A small image captioner, trained from scratch.
Model: 21.5M parameters, 48-pixel images, encoder arch vit, encoder norm layernorm, encoder activation relu, encoder moe top_k, encoder num experts 32, encoder patch size [8, 8], encoder layers 16, encoder width 192, decoder width 320, decoder layers 6, decoder norm layernorm, decoder activation squared_relu.
Training: soap at rate 0.0014, 4600 steps, batches of 48.
Data: trained on photos of plants and fungi (iNaturalist), 22605 training examples.
Rows from block 2 of the text decoder of a small image captioner, named by matrix and row number. Rows with one number belong to one neuron. Each number is 50 + 15 x the weight over its row's rms, rounded and kept within 0 to 99. All counts start at 0.
After each neuron's rows are labels from the 100 texts, of 14976, where the neuron reaches its highest value: "tokens" is the input token at the peak. Only what is clearly more common there than usual is listed. The data: photos of plants and fungi (iNaturalist). In brackets: how many of the 100.
# fc1: MLP up (decoder.blocks.2.mlp.fc1.weight, 1920x320), inputs 216-269
# fc2: MLP down (decoder.blocks.2.mlp.fc2.weight, 320x1920, transposed), outputs 216-269

fc1.641:74 43 42 41 35 23 59 61 51 48 76 35 68 42 80 43 36 53 61 51 35 93 65 32 51 27 46 31 26 48 28 50 46 57 63 54 60 37 34 48 35 29 46 58 67 41 63 58 71 37 65 47 44 30
fc2.641:57 71 47 48 57 37 41 37 53 42 52 60 55 62 66 67 46 51 39 35 71 57 51 51 51 61 77 30 61 72 37 31 45 28 58 41 41 63 23 36 26 73 39 49 68 53 61 37 50 65 57 55 34 46
tokens: "order" (100)

fc1.646:35 67 54 57 39 53 60 55 31 55 72 62 71 38 35 65 69 59 54 39 58 48 54 57 56 79 89 55 78 57 00 48 70 25 55 70 49 59 36 42 66 59 37 51 39 27 44 54 52 54 84 63 40 52
fc2.646:52 63 53 35 55 58 29 16 56 41 58 71 61 44 35 60 62 50 44 28 49 54 55 61 51 64 91 23 51 21 17 50 57 47 82 38 57 58 58 48 31 63 53 21 48 50 55 51 54 46 68 57 48 59
tokens: "malva" (32); "pinus" (31); "achillea" (30)

fc1.697:48 43 52 44 68 40 45 67 36 22 71 67 66 38 52 56 49 62 67 45 53 71 59 57 35 56 24 43 50 70 55 51 66 59 37 71 50 60 12 65 52 52 61 30 63 43 69 52 43 42 47 59 69 62
fc2.697:53 49 43 32 62 37 13 66 49 21 62 55 66 61 50 65 51 45 53 48 65 56 46 53 42 61 40 43 52 56 48 52 59 51 47 49 61 23 35 54 54 66 58 66 67 69 35 33 30 33 38 76 62 60
tokens: "tulip" (41); "joshua" (25); "engelmann's" (21); "spiny" (13)

fc1.480:50 69 38 58 72 47 24 71 70 27 52 78 41 61 47 33 62 52 67 27 58 37 49 44 29 29 54 08 48 86 61 63 55 63 30 30 56 35 44 30 65 67 40 35 52 53 46 33 46 58 83 57 66 49
fc2.480:76 44 45 33 55 50 29 53 57 25 41 59 89 47 58 38 49 34 55 60 55 31 50 54 61 62 67 54 44 39 45 70 55 45 37 56 68 29 39 54 37 48 32 36 54 69 42 26 29 14 40 60 62 57
tokens: "-" (69); "of" (31)

fc1.764:43 53 40 39 36 58 37 31 54 31 31 31 61 52 56 58 71 57 60 68 68 60 89 47 50 69 51 46 77 40 49 35 69 81 48 40 60 39 69 51 46 21 52 38 42 39 51 35 69 49 60 73 49 47
fc2.764:58 85 33 55 65 39 28 17 41 49 26 35 39 49 38 67 68 55 45 50 59 20 58 60 27 59 67 59 85 40 57 54 57 70 42 37 35 66 77 69 39 41 45 39 51 50 72 45 55 41 62 71 68 54
tokens: "maianthemum" (34); "geum" (26); "asarum" (25); "populus" (14)

fc1.119:28 39 44 45 67 43 65 38 86 19 40 65 54 48 31 45 70 87 61 38 41 44 44 43 37 52 55 48 33 63 72 27 57 22 58 57 63 02 24 89 45 42 62 54 69 53 45 53 36 67 75 71 42 47
fc2.119:63 36 22 50 58 39 73 60 37 20 25 69 31 39 54 50 36 69 50 67 40 50 52 49 30 74 66 62 90 54 56 33 48 30 53 57 57 46 68 64 54 53 45 49 60 75 40 69 37 52 72 63 09 49
tokens: "pedunculate" (43); "-" (28); "live" (23)

fc1.449:66 58 53 46 41 44 60 76 61 68 59 43 54 40 39 44 43 47 66 58 35 49 71 73 56 38 86 65 55 66 41 39 44 35 86 27 40 22 53 49 39 35 47 41 58 48 68 48 99 46 69 48 66 39
fc2.449:41 65 67 68 58 45 68 44 30 43 43 55 32 28 39 47 38 34 46 54 56 34 40 65 51 34 77 38 72 63 46 59 43 69 41 39 45 40 44 59 20 41 52 26 79 49 61 30 77 48 77 41 64 57
tokens: "(" (100)

fc1.326:59 82 38 48 57 39 29 37 27 67 46 79 80 61 45 66 38 58 54 35 70 50 61 76 61 62 42 36 57 64 46 75 31 47 39 64 54 29 68 52 57 54 54 57 34 48 72 27 69 66 43 42 60 54
fc2.326:64 57 55 19 45 66 55 70 51 36 53 29 32 36 48 61 19 37 47 37 71 32 80 31 58 63 47 62 32 36 59 60 52 41 57 47 27 72 39 44 61 65 72 57 40 57 67 45 55 46 61 66 36 59
tokens: "class" (100)

fc1.376:70 51 56 61 68 52 56 43 51 45 77 36 60 68 54 34 40 41 34 67 44 53 79 27 57 57 54 44 47 58 09 68 41 52 11 53 23 64 43 43 26 38 66 59 59 68 47 48 75 74 56 43 39 65
fc2.376:73 39 76 53 40 55 57 39 73 23 61 32 62 38 41 44 35 53 34 50 47 35 74 48 21 38 67 57 62 23 30 52 30 25 37 22 19 58 53 25 55 63 58 93 44 58 75 59 65 13 58 65 27 50
tokens: "lunaria" (32); "dipterostemon" (25); "tipularia" (20); "cardinal" (17)

fc1.483:80 60 63 47 75 39 71 43 41 59 65 64 75 43 79 40 42 29 72 30 61 66 71 21 61 55 56 71 54 85 48 59 44 52 59 52 65 60 20 27 51 32 43 90 66 35 71 57 53 65 48 50 41 71
fc2.483:54 35 40 51 42 51 40 36 58 68 41 05 00 43 53 67 58 66 31 33 30 22 41 56 39 32 45 27 40 56 54 63 42 43 61 54 56 65 43 31 40 58 37 46 64 50 61 51 70 80 36 60 64 41
tokens: "common" (10)

fc1.235:61 40 50 22 50 81 68 37 55 21 34 60 61 46 61 61 35 66 27 23 60 50 59 60 39 39 50 40 54 67 58 72 41 61 67 57 65 59 55 12 56 29 50 38 37 37 60 56 51 33 44 49 42 57
fc2.235:68 77 63 33 31 52 63 42 30 23 46 36 64 35 32 37 48 74 40 60 21 49 46 17 59 38 69 73 60 59 57 37 49 36 59 44 35 72 67 34 38 56 51 63 59 55 56 57 67 45 71 40 38 67
tokens: "," (100)

fc1.457:52 36 47 43 49 11 57 47 53 43 55 48 63 40 74 32 25 34 72 56 71 44 59 42 51 60 63 68 56 69 24 27 67 73 56 45 51 40 51 19 59 28 38 53 88 48 40 38 65 69 65 58 60 50
fc2.457:66 60 48 56 38 56 47 44 45 59 60 43 51 41 30 67 57 49 52 60 66 61 41 61 52 37 62 51 71 48 58 61 60 43 54 52 40 65 48 49 55 46 98 30 58 43 47 65 53 56 54 30 28 36
tokens: "spotted" (50); "common" (47)

fc1.275:29 44 26 35 65 44 52 57 56 51 49 57 54 43 53 57 49 34 67 35 54 64 62 44 55 80 74 59 46 69 37 43 32 57 36 34 52 50 38 59 68 36 55 41 74 54 48 25 57 88 35 56 22 42
fc2.275:30 62 66 44 44 47 69 68 52 65 41 34 00 60 29 63 62 70 42 77 45 50 18 58 67 40 74 59 70 64 68 47 47 41 51 42 54 67 53 29 53 71 58 61 71 43 58 57 63 50 55 20 51 49
tokens: "mouse" (28); "poison" (27); "ox" (26); "fox" (11)

fc1.163:48 45 83 69 49 40 26 43 45 72 26 53 45 56 34 37 25 34 66 42 69 61 46 28 52 31 69 49 28 72 56 68 43 35 44 38 40 67 47 62 62 67 48 34 42 48 35 53 58 50 62 43 41 54
fc2.163:61 12 69 33 60 46 49 37 72 62 27 42 63 52 58 48 40 47 45 69 59 45 50 47 58 40 28 70 61 56 57 78 65 64 54 58 51 74 68 28 17 35 86 34 44 71 58 59 68 35 60 62 30 46
tokens: "skunk" (48); "glossy" (24); "stoloniferous" (13); "paint" (11)

fc1.410:73 66 64 29 53 68 61 64 47 37 47 49 65 38 43 50 38 46 44 39 45 30 54 49 37 43 54 58 53 63 46 64 43 71 59 61 41 38 49 48 59 62 46 47 48 40 66 34 28 85 62 68 46 88
fc2.410:65 59 32 33 45 68 82 56 44 48 46 60 59 56 45 51 41 99 53 57 36 28 73 10 56 41 49 61 58 60 58 40 39 54 49 41 28 41 71 56 55 69 60 76 78 33 47 60 40 51 62 69 51 48
tokens: "," (100)

fc1.476:34 46 47 41 35 41 47 35 42 40 53 42 73 34 31 38 19 62 27 23 55 65 56 69 97 33 48 71 62 67 67 97 40 62 61 43 69 59 62 46 42 66 43 56 48 32 40 44 36 36 64 66 71 79
fc2.476:51 73 61 38 52 69 61 71 33 36 33 26 61 55 33 53 27 69 50 48 28 73 30 39 55 33 66 33 54 76 35 49 44 54 66 53 26 40 93 43 14 79 29 77 61 31 31 37 58 49 72 55 33 67
tokens: "," (100)

fc1.573:30 82 29 34 52 32 46 47 33 49 36 50 49 69 66 87 70 72 62 44 56 53 48 62 36 35 49 63 59 43 47 84 62 36 36 62 63 13 76 42 48 11 53 82 34 57 57 32 64 60 72 69 37 63
fc2.573:55 24 37 23 61 62 45 67 79 45 47 43 52 58 82 41 66 38 71 41 53 41 18 46 76 38 49 33 27 43 48 68 55 39 53 38 65 47 59 65 52 27 49 59 50 36 41 40 48 56 45 43 49 65
tokens: "family" (44)

fc1.765:51 41 47 53 76 74 43 63 63 39 12 52 33 15 60 65 42 61 32 61 62 34 37 40 50 54 63 39 33 72 73 42 35 31 45 45 60 62 62 43 64 36 33 41 42 72 87 58 54 59 45 35 39 56
fc2.765:46 31 38 06 31 79 46 59 69 55 24 55 42 76 70 59 32 53 54 57 33 60 53 47 63 39 52 52 43 29 18 41 56 42 47 73 39 28 23 38 22 58 44 22 49 74 57 46 58 34 67 60 51 35
tokens: "(" (100)

fc1.739:45 65 58 68 75 82 47 55 72 26 50 61 33 21 27 21 55 49 57 66 54 68 52 52 57 49 56 54 37 49 32 73 28 58 17 24 38 54 15 66 53 39 41 12 53 41 51 44 33 62 23 20 46 56
fc2.739:27 34 38 45 53 21 54 59 60 46 01 59 58 16 72 58 62 21 67 62 55 67 48 25 59 59 59 70 26 67 45 54 29 36 34 78 54 45 55 63 21 56 43 58 36 56 59 34 77 41 52 62 51 42
tokens: "family" (58); "rabelera" (30)

fc1.439:70 30 64 22 37 53 60 35 52 50 61 54 69 80 53 51 43 48 64 37 44 47 43 55 25 52 19 80 44 43 17 63 39 62 30 61 43 50 36 42 71 60 80 45 48 39 36 66 29 53 40 69 36 42
fc2.439:42 73 46 36 35 54 72 50 42 49 89 50 56 64 65 36 57 65 49 51 49 54 48 51 39 69 41 68 34 63 37 72 46 61 55 43 17 72 86 58 67 51 69 50 37 59 20 33 44 42 69 52 33 59
tokens: "family" (100)

fc1.430:50 37 64 61 62 49 58 75 54 52 43 53 66 43 71 59 44 62 82 34 51 42 49 51 44 46 54 39 75 52 63 79 75 23 51 48 44 60 62 27 68 61 64 19 87 40 56 54 60 63 63 37 31 63
fc2.430:61 54 35 39 36 60 59 51 17 25 28 53 56 55 42 47 32 46 51 46 65 58 11 38 54 62 62 42 70 48 03 55 83 39 61 56 37 50 42 84 56 37 37 39 58 53 32 56 54 58 42 45 38 39
tokens: "-" (72); "biting" (28)

fc1.64:19 65 56 60 51 64 23 52 51 57 47 50 56 34 56 64 20 50 51 46 20 56 49 54 56 58 64 27 71 68 68 51 53 32 47 81 69 49 57 45 38 42 47 56 55 27 63 10 67 31 91 69 61 67
fc2.64:64 41 50 45 64 71 41 62 33 53 51 60 31 59 31 56 37 28 56 54 13 53 37 20 68 46 45 50 69 48 44 33 61 63 49 65 58 53 72 51 47 57 29 61 64 68 38 11 48 44 70 54 50 27
tokens: "-" (86); "(" (14)

fc1.14:33 38 36 43 55 30 57 76 49 39 34 66 68 41 80 61 36 43 68 48 28 67 49 09 48 42 83 39 52 33 41 32 34 52 49 65 41 38 43 60 51 41 51 45 56 74 75 67 71 31 45 30 45 62
fc2.14:45 69 45 66 40 07 58 69 35 61 56 60 16 44 70 63 46 81 26 48 54 98 44 22 52 52 39 46 64 61 49 53 28 63 66 58 47 56 41 60 56 50 68 67 66 71 69 57 47 50 36 45 33 31
tokens: "garlic" (33); "scotch" (29); "timothy" (27); "rough" (11)

fc1.741:43 45 29 55 37 23 30 75 42 36 64 46 57 41 55 68 25 46 34 14 31 42 50 57 44 62 52 29 43 79 68 43 54 44 41 75 53 37 56 25 50 35 56 40 71 33 72 48 55 37 79 71 58 62
fc2.741:59 59 58 63 53 49 10 52 39 48 66 54 77 22 33 53 53 51 36 53 52 49 59 54 34 46 61 64 76 53 22 31 49 43 56 80 29 52 55 34 45 42 39 60 60 70 67 50 52 42 54 48 43 61
tokens: "tulip" (41); "-" (34); "joshua" (25)

fc1.291:53 67 56 40 35 39 22 48 66 38 50 70 51 42 59 44 50 40 48 51 71 57 53 47 51 62 64 46 47 37 78 65 45 54 40 57 53 31 24 76 30 45 32 38 67 28 53 58 56 44 29 66 47 73
fc2.291:56 72 48 56 45 28 42 52 43 37 55 43 53 34 40 32 47 46 35 56 47 18 39 48 22 39 64 51 39 55 51 35 55 40 24 31 55 59 40 35 51 37 52 63 57 55 52 59 37 40 35 77 32 59
tokens: "(" (37); "holodiscus" (22); "birch" (21); "tipularia" (20)

fc1.22:53 74 31 42 60 46 80 40 68 21 60 55 58 70 61 36 56 27 56 51 65 47 40 42 51 50 62 22 58 59 53 64 80 66 68 37 77 34 59 61 63 48 48 41 61 31 65 34 33 67 42 54 62 63
fc2.22:52 59 71 65 58 37 80 65 27 55 71 66 52 60 76 55 21 71 62 57 56 41 31 32 61 57 78 35 53 37 71 55 64 24 34 47 56 70 53 42 72 59 64 36 47 69 62 44 52 62 20 41 26 53
tokens: "family" (100)

fc1.750:57 58 84 34 52 76 40 31 85 56 66 65 39 56 20 67 50 40 55 75 68 39 36 65 51 49 29 51 36 51 46 48 56 58 55 34 54 50 51 45 83 47 69 31 40 26 46 62 60 62 42 37 44 79
fc2.750:78 33 45 39 72 53 23 35 46 59 32 43 44 67 40 46 50 70 57 47 50 50 62 38 60 56 64 23 27 29 55 61 60 56 55 70 40 56 55 52 43 50 70 75 35 29 30 33 45 16 53 56 74 48
tokens: "order" (97)

fc1.285:35 74 50 26 76 70 50 31 42 37 42 60 51 47 73 18 67 56 51 54 63 53 59 55 69 10 27 59 33 52 32 66 37 48 32 31 43 41 45 42 66 43 40 33 64 74 74 34 61 66 74 69 66 48
fc2.285:39 71 31 51 39 34 56 46 61 50 52 23 46 41 56 69 35 66 48 44 65 60 20 77 54 55 44 35 34 55 48 43 61 57 59 41 57 43 34 47 15 63 64 49 61 43 62 62 52 48 39 32 43 79
tokens: "caryophyllaceae" (50); "melanthiaceae" (9); "fabaceae" (8); "dryopteridaceae" (7)

fc1.406:63 62 56 57 59 68 34 47 45 57 22 58 57 47 81 63 50 32 53 51 70 42 39 33 33 49 24 67 71 66 36 51 82 51 48 26 71 46 61 60 46 47 83 75 53 30 59 30 45 62 70 51 27 34
fc2.406:85 38 54 40 46 26 59 60 66 27 48 49 28 39 25 46 44 76 23 51 63 26 38 37 70 25 71 49 59 58 67 52 57 43 64 63 62 52 49 26 36 56 65 50 40 13 41 59 43 52 43 43 41 54
tokens: "order" (40)

fc1.248:41 80 29 75 32 56 55 42 39 19 43 39 59 46 51 52 29 18 36 44 57 64 50 57 70 71 59 36 56 24 79 52 67 37 53 30 31 61 67 35 49 26 80 41 45 37 70 46 55 00 39 39 32 53
fc2.248:58 50 39 57 49 55 45 27 73 47 07 69 29 65 26 77 71 65 40 73 43 54 45 74 63 65 34 45 35 65 47 63 50 55 52 44 33 62 38 37 46 47 22 58 44 42 32 84 40 42 50 66 66 49
tokens: "order" (100)

fc1.103:35 23 45 64 99 58 45 20 60 66 47 66 47 45 55 19 40 48 69 59 15 63 52 38 48 39 38 59 43 51 35 43 63 31 50 49 32 52 42 50 55 58 32 23 62 77 38 56 55 53 60 00 29 50
fc2.103:62 02 58 29 53 62 37 39 47 46 50 51 58 76 51 06 30 32 59 77 48 38 46 61 48 52 62 58 54 77 43 45 33 50 70 45 23 57 40 31 35 58 44 64 71 45 25 37 62 38 49 42 60 53
tokens: "taraxacum" (39); "larrea" (32); "cirsium" (17); "disc" (11)

fc1.79:60 50 56 51 71 27 49 68 47 52 42 76 83 36 86 30 24 63 29 35 42 44 69 56 35 33 49 18 38 41 55 50 60 59 39 22 51 70 47 30 28 35 58 43 42 61 54 53 51 44 54 44 31 64
fc2.79:50 34 72 60 52 16 63 50 56 47 66 52 42 49 34 38 75 62 54 64 47 54 59 63 65 57 57 53 72 61 63 36 60 41 43 61 56 57 65 61 57 63 35 69 69 59 27 43 29 52 85 47 69 62
tokens: "tulip" (41); "joshua" (25); "family" (21)

fc1.361:49 43 69 32 60 39 53 52 58 39 59 35 34 69 38 49 48 19 80 72 56 50 62 14 52 48 46 54 44 59 91 39 64 52 44 59 46 55 63 52 51 44 59 71 62 46 47 29 74 54 43 32 61 54
fc2.361:73 56 78 55 53 39 49 47 57 34 79 36 64 97 39 65 41 48 52 66 51 58 46 66 24 85 63 58 31 40 58 81 41 49 55 24 54 44 57 78 47 51 48 58 39 46 63 34 55 21 49 55 46 58
tokens: "skunk" (48); "asplenium" (33); "potentilla" (19)

fc1.759:53 78 44 37 46 64 34 34 69 31 65 32 79 42 64 64 16 48 35 54 52 67 32 21 61 73 43 44 79 58 21 52 41 66 73 58 65 66 06 66 46 36 60 60 42 29 41 58 54 58 66 60 41 46
fc2.759:48 59 48 24 38 38 61 70 22 47 73 26 62 45 56 53 64 89 49 65 42 68 70 34 45 42 40 53 51 59 52 43 47 59 57 37 29 34 81 39 41 37 49 66 50 46 50 67 66 29 60 51 42 70
tokens: "avellana" (20); "benzoin" (19); "aquifolium" (14); "pratensis" (10)

fc1.107:46 35 37 34 49 47 58 31 68 68 43 65 64 52 68 36 56 44 65 31 93 38 64 57 67 57 26 67 57 25 43 40 68 73 63 44 76 55 52 58 52 55 82 52 58 41 44 36 52 79 66 73 52 59
fc2.107:47 78 58 61 60 60 27 36 48 42 31 34 57 46 39 51 84 37 37 71 61 55 37 60 25 48 54 54 65 21 44 27 73 45 57 42 41 70 74 65 65 50 23 48 61 43 49 23 62 42 87 73 51 36
tokens: "maianthemum" (34); "geum" (26); "asarum" (25); "rim" (8)

fc1.703:42 58 70 44 35 75 55 56 51 48 48 39 40 41 33 37 73 37 50 42 74 66 39 24 60 40 48 51 39 42 42 50 82 54 54 15 62 45 52 84 43 32 28 74 63 40 62 75 73 29 35 74 44 56
fc2.703:68 76 21 56 65 55 58 64 53 25 62 72 41 62 37 49 42 71 24 60 61 53 67 56 38 35 53 60 63 58 42 33 40 37 38 85 41 54 70 27 40 64 64 47 69 49 58 28 75 53 48 51 65 51
tokens: "fruticosa" (28); "concatenata" (19); "stolonifera" (13); "hirta" (11)

fc1.314:44 72 47 45 66 32 43 35 53 57 30 55 48 69 75 36 37 33 49 58 49 57 49 51 47 72 38 48 59 83 17 61 62 48 28 78 50 44 44 64 72 43 35 54 70 32 49 29 57 62 45 52 64 35
fc2.314:53 31 38 30 48 52 47 51 74 37 32 49 18 64 42 49 51 55 77 70 51 58 59 38 59 67 44 67 32 42 63 48 36 34 42 65 46 64 40 56 67 59 37 20 56 53 50 75 58 51 55 55 34 86
tokens: "," (100)

fc1.335:51 60 43 62 32 58 35 58 57 48 40 43 57 46 66 25 70 85 51 28 56 40 50 36 42 23 24 28 76 35 54 47 55 36 84 37 28 29 53 41 72 35 66 56 68 40 45 51 26 37 55 48 52 41
fc2.335:34 36 52 36 54 29 79 27 98 34 37 58 49 25 20 52 59 61 16 57 51 68 23 44 64 39 06 34 37 36 64 55 57 71 56 52 37 39 51 68 61 86 51 49 51 32 86 48 56 44 30 43 40 65
tokens: "dipsacales" (50); "asteraceae" (16); "caryophyllales" (14)

fc1.108:63 55 41 47 45 17 41 62 99 29 66 33 33 57 61 52 49 47 67 45 54 65 21 62 45 59 38 37 58 35 56 49 73 54 36 35 53 31 58 29 44 58 58 50 49 53 47 23 49 48 52 56 47 64
fc2.108:50 32 39 66 67 23 35 64 75 38 50 61 54 71 58 63 57 40 32 51 49 53 32 67 62 64 56 50 59 28 50 55 57 49 36 35 61 28 34 40 59 76 30 54 12 55 74 43 48 62 54 60 40 57
tokens: "garlic" (33); "smooth" (26); "soft" (20); "family" (18)

fc1.670:34 33 53 57 40 74 69 68 57 40 66 31 47 49 57 62 47 60 74 74 57 46 76 38 34 63 39 68 48 30 62 31 56 61 77 38 48 71 33 64 55 56 45 42 44 50 40 44 50 74 62 75 54 61
fc2.670:37 29 72 59 41 42 56 58 58 44 73 59 59 34 32 56 61 64 35 55 51 22 45 59 74 42 42 64 63 49 51 61 64 35 43 14 23 72 45 37 47 32 07 15 72 34 38 69 20 39 41 47 43 61
tokens: "," (63); "lawyer's" (37)

fc1.69:43 54 20 67 67 57 49 72 56 48 57 70 60 50 55 44 48 32 49 48 53 52 67 61 60 56 28 55 61 50 36 69 84 40 49 34 34 52 50 66 45 50 38 25 52 53 30 48 58 44 48 53 47 31
fc2.69:43 52 57 61 75 42 49 34 37 57 49 27 56 58 28 74 51 43 63 64 47 31 50 67 77 40 57 51 61 58 62 74 36 40 50 51 65 50 27 47 59 52 54 36 41 57 57 38 44 18 75 32 44 55
tokens: "cichorium" (43); "lactuca" (27); "berried" (23)

fc1.155:43 53 57 44 51 50 58 43 54 69 68 59 83 41 67 51 30 54 50 43 41 61 59 51 63 55 71 44 54 62 39 57 56 76 53 51 48 38 68 17 31 40 52 45 24 08 31 70 45 33 68 23 56 35
fc2.155:57 53 20 24 42 36 60 26 59 53 58 65 62 44 52 44 40 59 42 55 85 29 51 59 55 18 46 53 56 47 77 42 59 49 41 57 45 38 38 37 61 56 27 60 60 34 39 57 36 59 55 53 34 25
tokens: "class" (70)

fc1.427:54 74 43 61 32 55 42 40 48 73 22 39 76 54 41 59 24 55 29 42 47 43 56 75 67 75 36 35 51 52 44 49 40 51 44 42 67 72 29 42 47 39 42 60 53 50 48 43 62 66 50 63 27 71
fc2.427:64 51 38 59 62 28 70 58 61 73 61 52 56 33 48 26 39 48 45 46 69 66 48 74 65 66 48 38 24 47 23 60 63 34 73 50 69 54 58 47 65 42 63 49 38 35 44 32 45 32 52 66 60 57
tokens: "order" (100)

fc1.143:34 55 59 61 49 41 75 39 22 49 41 60 41 64 51 37 34 54 74 38 37 53 27 55 25 56 35 53 55 67 58 45 44 66 45 29 69 50 26 57 36 34 64 54 79 45 41 37 69 70 53 35 42 14
fc2.143:56 52 38 43 56 52 46 30 45 51 51 52 31 28 37 51 49 66 23 44 61 47 27 56 56 48 59 68 71 45 50 24 53 65 47 55 56 51 39 36 27 47 92 33 71 48 63 57 61 51 43 17 53 53
tokens: "spotted" (57); "pacific" (43)

fc1.200:33 30 57 61 39 50 51 31 49 45 23 33 51 51 41 43 83 52 74 51 77 41 75 40 51 52 60 55 83 35 60 44 73 54 53 39 61 57 63 54 48 46 77 48 58 59 50 46 57 71 74 99 57 36
fc2.200:41 49 46 65 87 68 20 44 47 39 47 58 50 37 37 59 45 25 51 68 65 45 32 39 40 26 37 52 62 14 46 46 27 39 50 60 39 75 75 91 30 48 48 33 73 40 61 38 65 39 75 69 37 59
tokens: "maianthemum" (34); "geum" (26); "asarum" (25); "lamium" (9)

fc1.618:42 31 59 51 33 25 60 35 67 28 22 73 50 44 56 33 50 41 78 70 48 59 52 45 60 42 49 57 39 65 51 71 74 32 41 40 39 37 54 53 88 61 59 53 54 63 59 20 43 68 55 52 50 58
fc2.618:43 21 50 70 43 24 24 46 64 50 42 36 35 75 54 46 33 23 43 54 35 58 49 68 65 34 58 45 42 60 29 38 43 32 45 77 26 39 30 65 63 50 38 42 42 67 36 38 47 34 38 36 45 55
tokens: "," (100)

fc1.184:51 61 34 55 65 34 56 62 33 47 66 81 62 46 28 52 49 45 44 63 47 61 46 65 42 56 43 27 60 24 32 38 28 62 41 43 71 37 73 65 47 49 31 57 50 45 70 73 93 33 58 29 52 54
fc2.184:51 60 22 67 56 38 49 99 44 71 60 34 37 60 42 16 29 21 48 44 49 45 58 45 62 36 40 19 72 47 38 75 29 45 39 25 69 59 62 34 60 41 43 41 65 79 57 26 56 16 59 42 52 62
tokens: "cichorium" (47); "order" (32); "(" (21)

fc1.592:25 34 59 45 41 73 86 67 27 40 39 43 69 32 71 63 22 42 60 71 45 39 59 43 28 63 48 42 59 61 48 71 43 54 53 24 36 45 54 36 49 55 33 42 41 65 55 40 61 36 43 40 34 57
fc2.592:75 39 69 47 46 50 46 44 38 59 50 28 87 96 51 70 54 39 21 66 34 40 50 72 92 71 18 63 29 45 62 36 44 53 59 39 49 76 41 70 47 54 00 36 44 85 56 38 41 54 53 53 43 74
tokens: "-" (33); "(" (26)

fc1.177:60 17 66 50 56 50 30 85 26 48 36 33 49 56 57 80 53 55 51 47 26 68 76 74 39 33 23 22 83 35 43 81 38 71 41 41 59 69 63 34 31 60 48 64 62 55 56 54 54 40 62 44 59 75
fc2.177:60 39 40 62 57 49 27 56 30 29 30 39 62 60 58 52 78 71 30 25 56 68 46 60 36 65 50 25 72 24 60 37 50 50 42 45 57 57 48 78 31 88 34 42 47 46 59 82 51 76 40 47 38 88
tokens: "(" (100)

fc1.508:48 35 46 54 47 32 73 84 28 41 34 59 31 36 48 46 52 22 69 64 74 51 43 33 60 74 66 30 53 65 49 79 51 38 46 36 59 32 67 48 41 62 59 47 51 43 40 32 57 36 22 37 42 43
fc2.508:50 80 46 55 60 31 56 45 51 55 49 39 54 81 44 49 25 50 37 70 82 57 20 63 55 95 69 28 65 54 59 61 33 49 51 42 36 44 73 59 58 42 72 54 54 50 44 52 58 00 55 53 48 74
tokens: "lunaria" (29); "plantago" (25); "viburnum" (24)

fc1.276:45 29 29 35 49 34 50 74 68 42 20 57 83 50 42 63 93 71 57 56 16 42 44 52 69 28 32 43 68 53 43 28 50 32 53 28 68 59 55 64 53 26 48 79 39 34 19 51 73 53 47 22 56 52
fc2.276:39 35 54 22 47 42 28 51 66 36 06 56 34 68 45 43 60 67 81 56 33 50 49 52 57 54 30 34 50 32 29 60 68 69 60 34 56 75 46 66 29 19 45 56 45 55 29 49 59 63 32 69 36 46
tokens: "class" (100)

fc1.38:52 72 36 57 37 53 57 45 41 42 57 30 70 48 48 57 52 74 22 38 28 64 30 54 68 25 29 55 49 61 53 47 39 40 67 27 47 40 63 35 53 65 51 50 00 29 49 64 53 30 84 58 37 65
fc2.38:66 80 72 75 30 61 70 57 34 50 63 13 19 29 49 43 52 62 28 48 22 45 37 47 46 49 59 52 55 82 67 57 61 50 74 72 28 63 58 44 36 56 47 64 48 45 39 57 37 56 74 58 29 59
tokens: "," (100)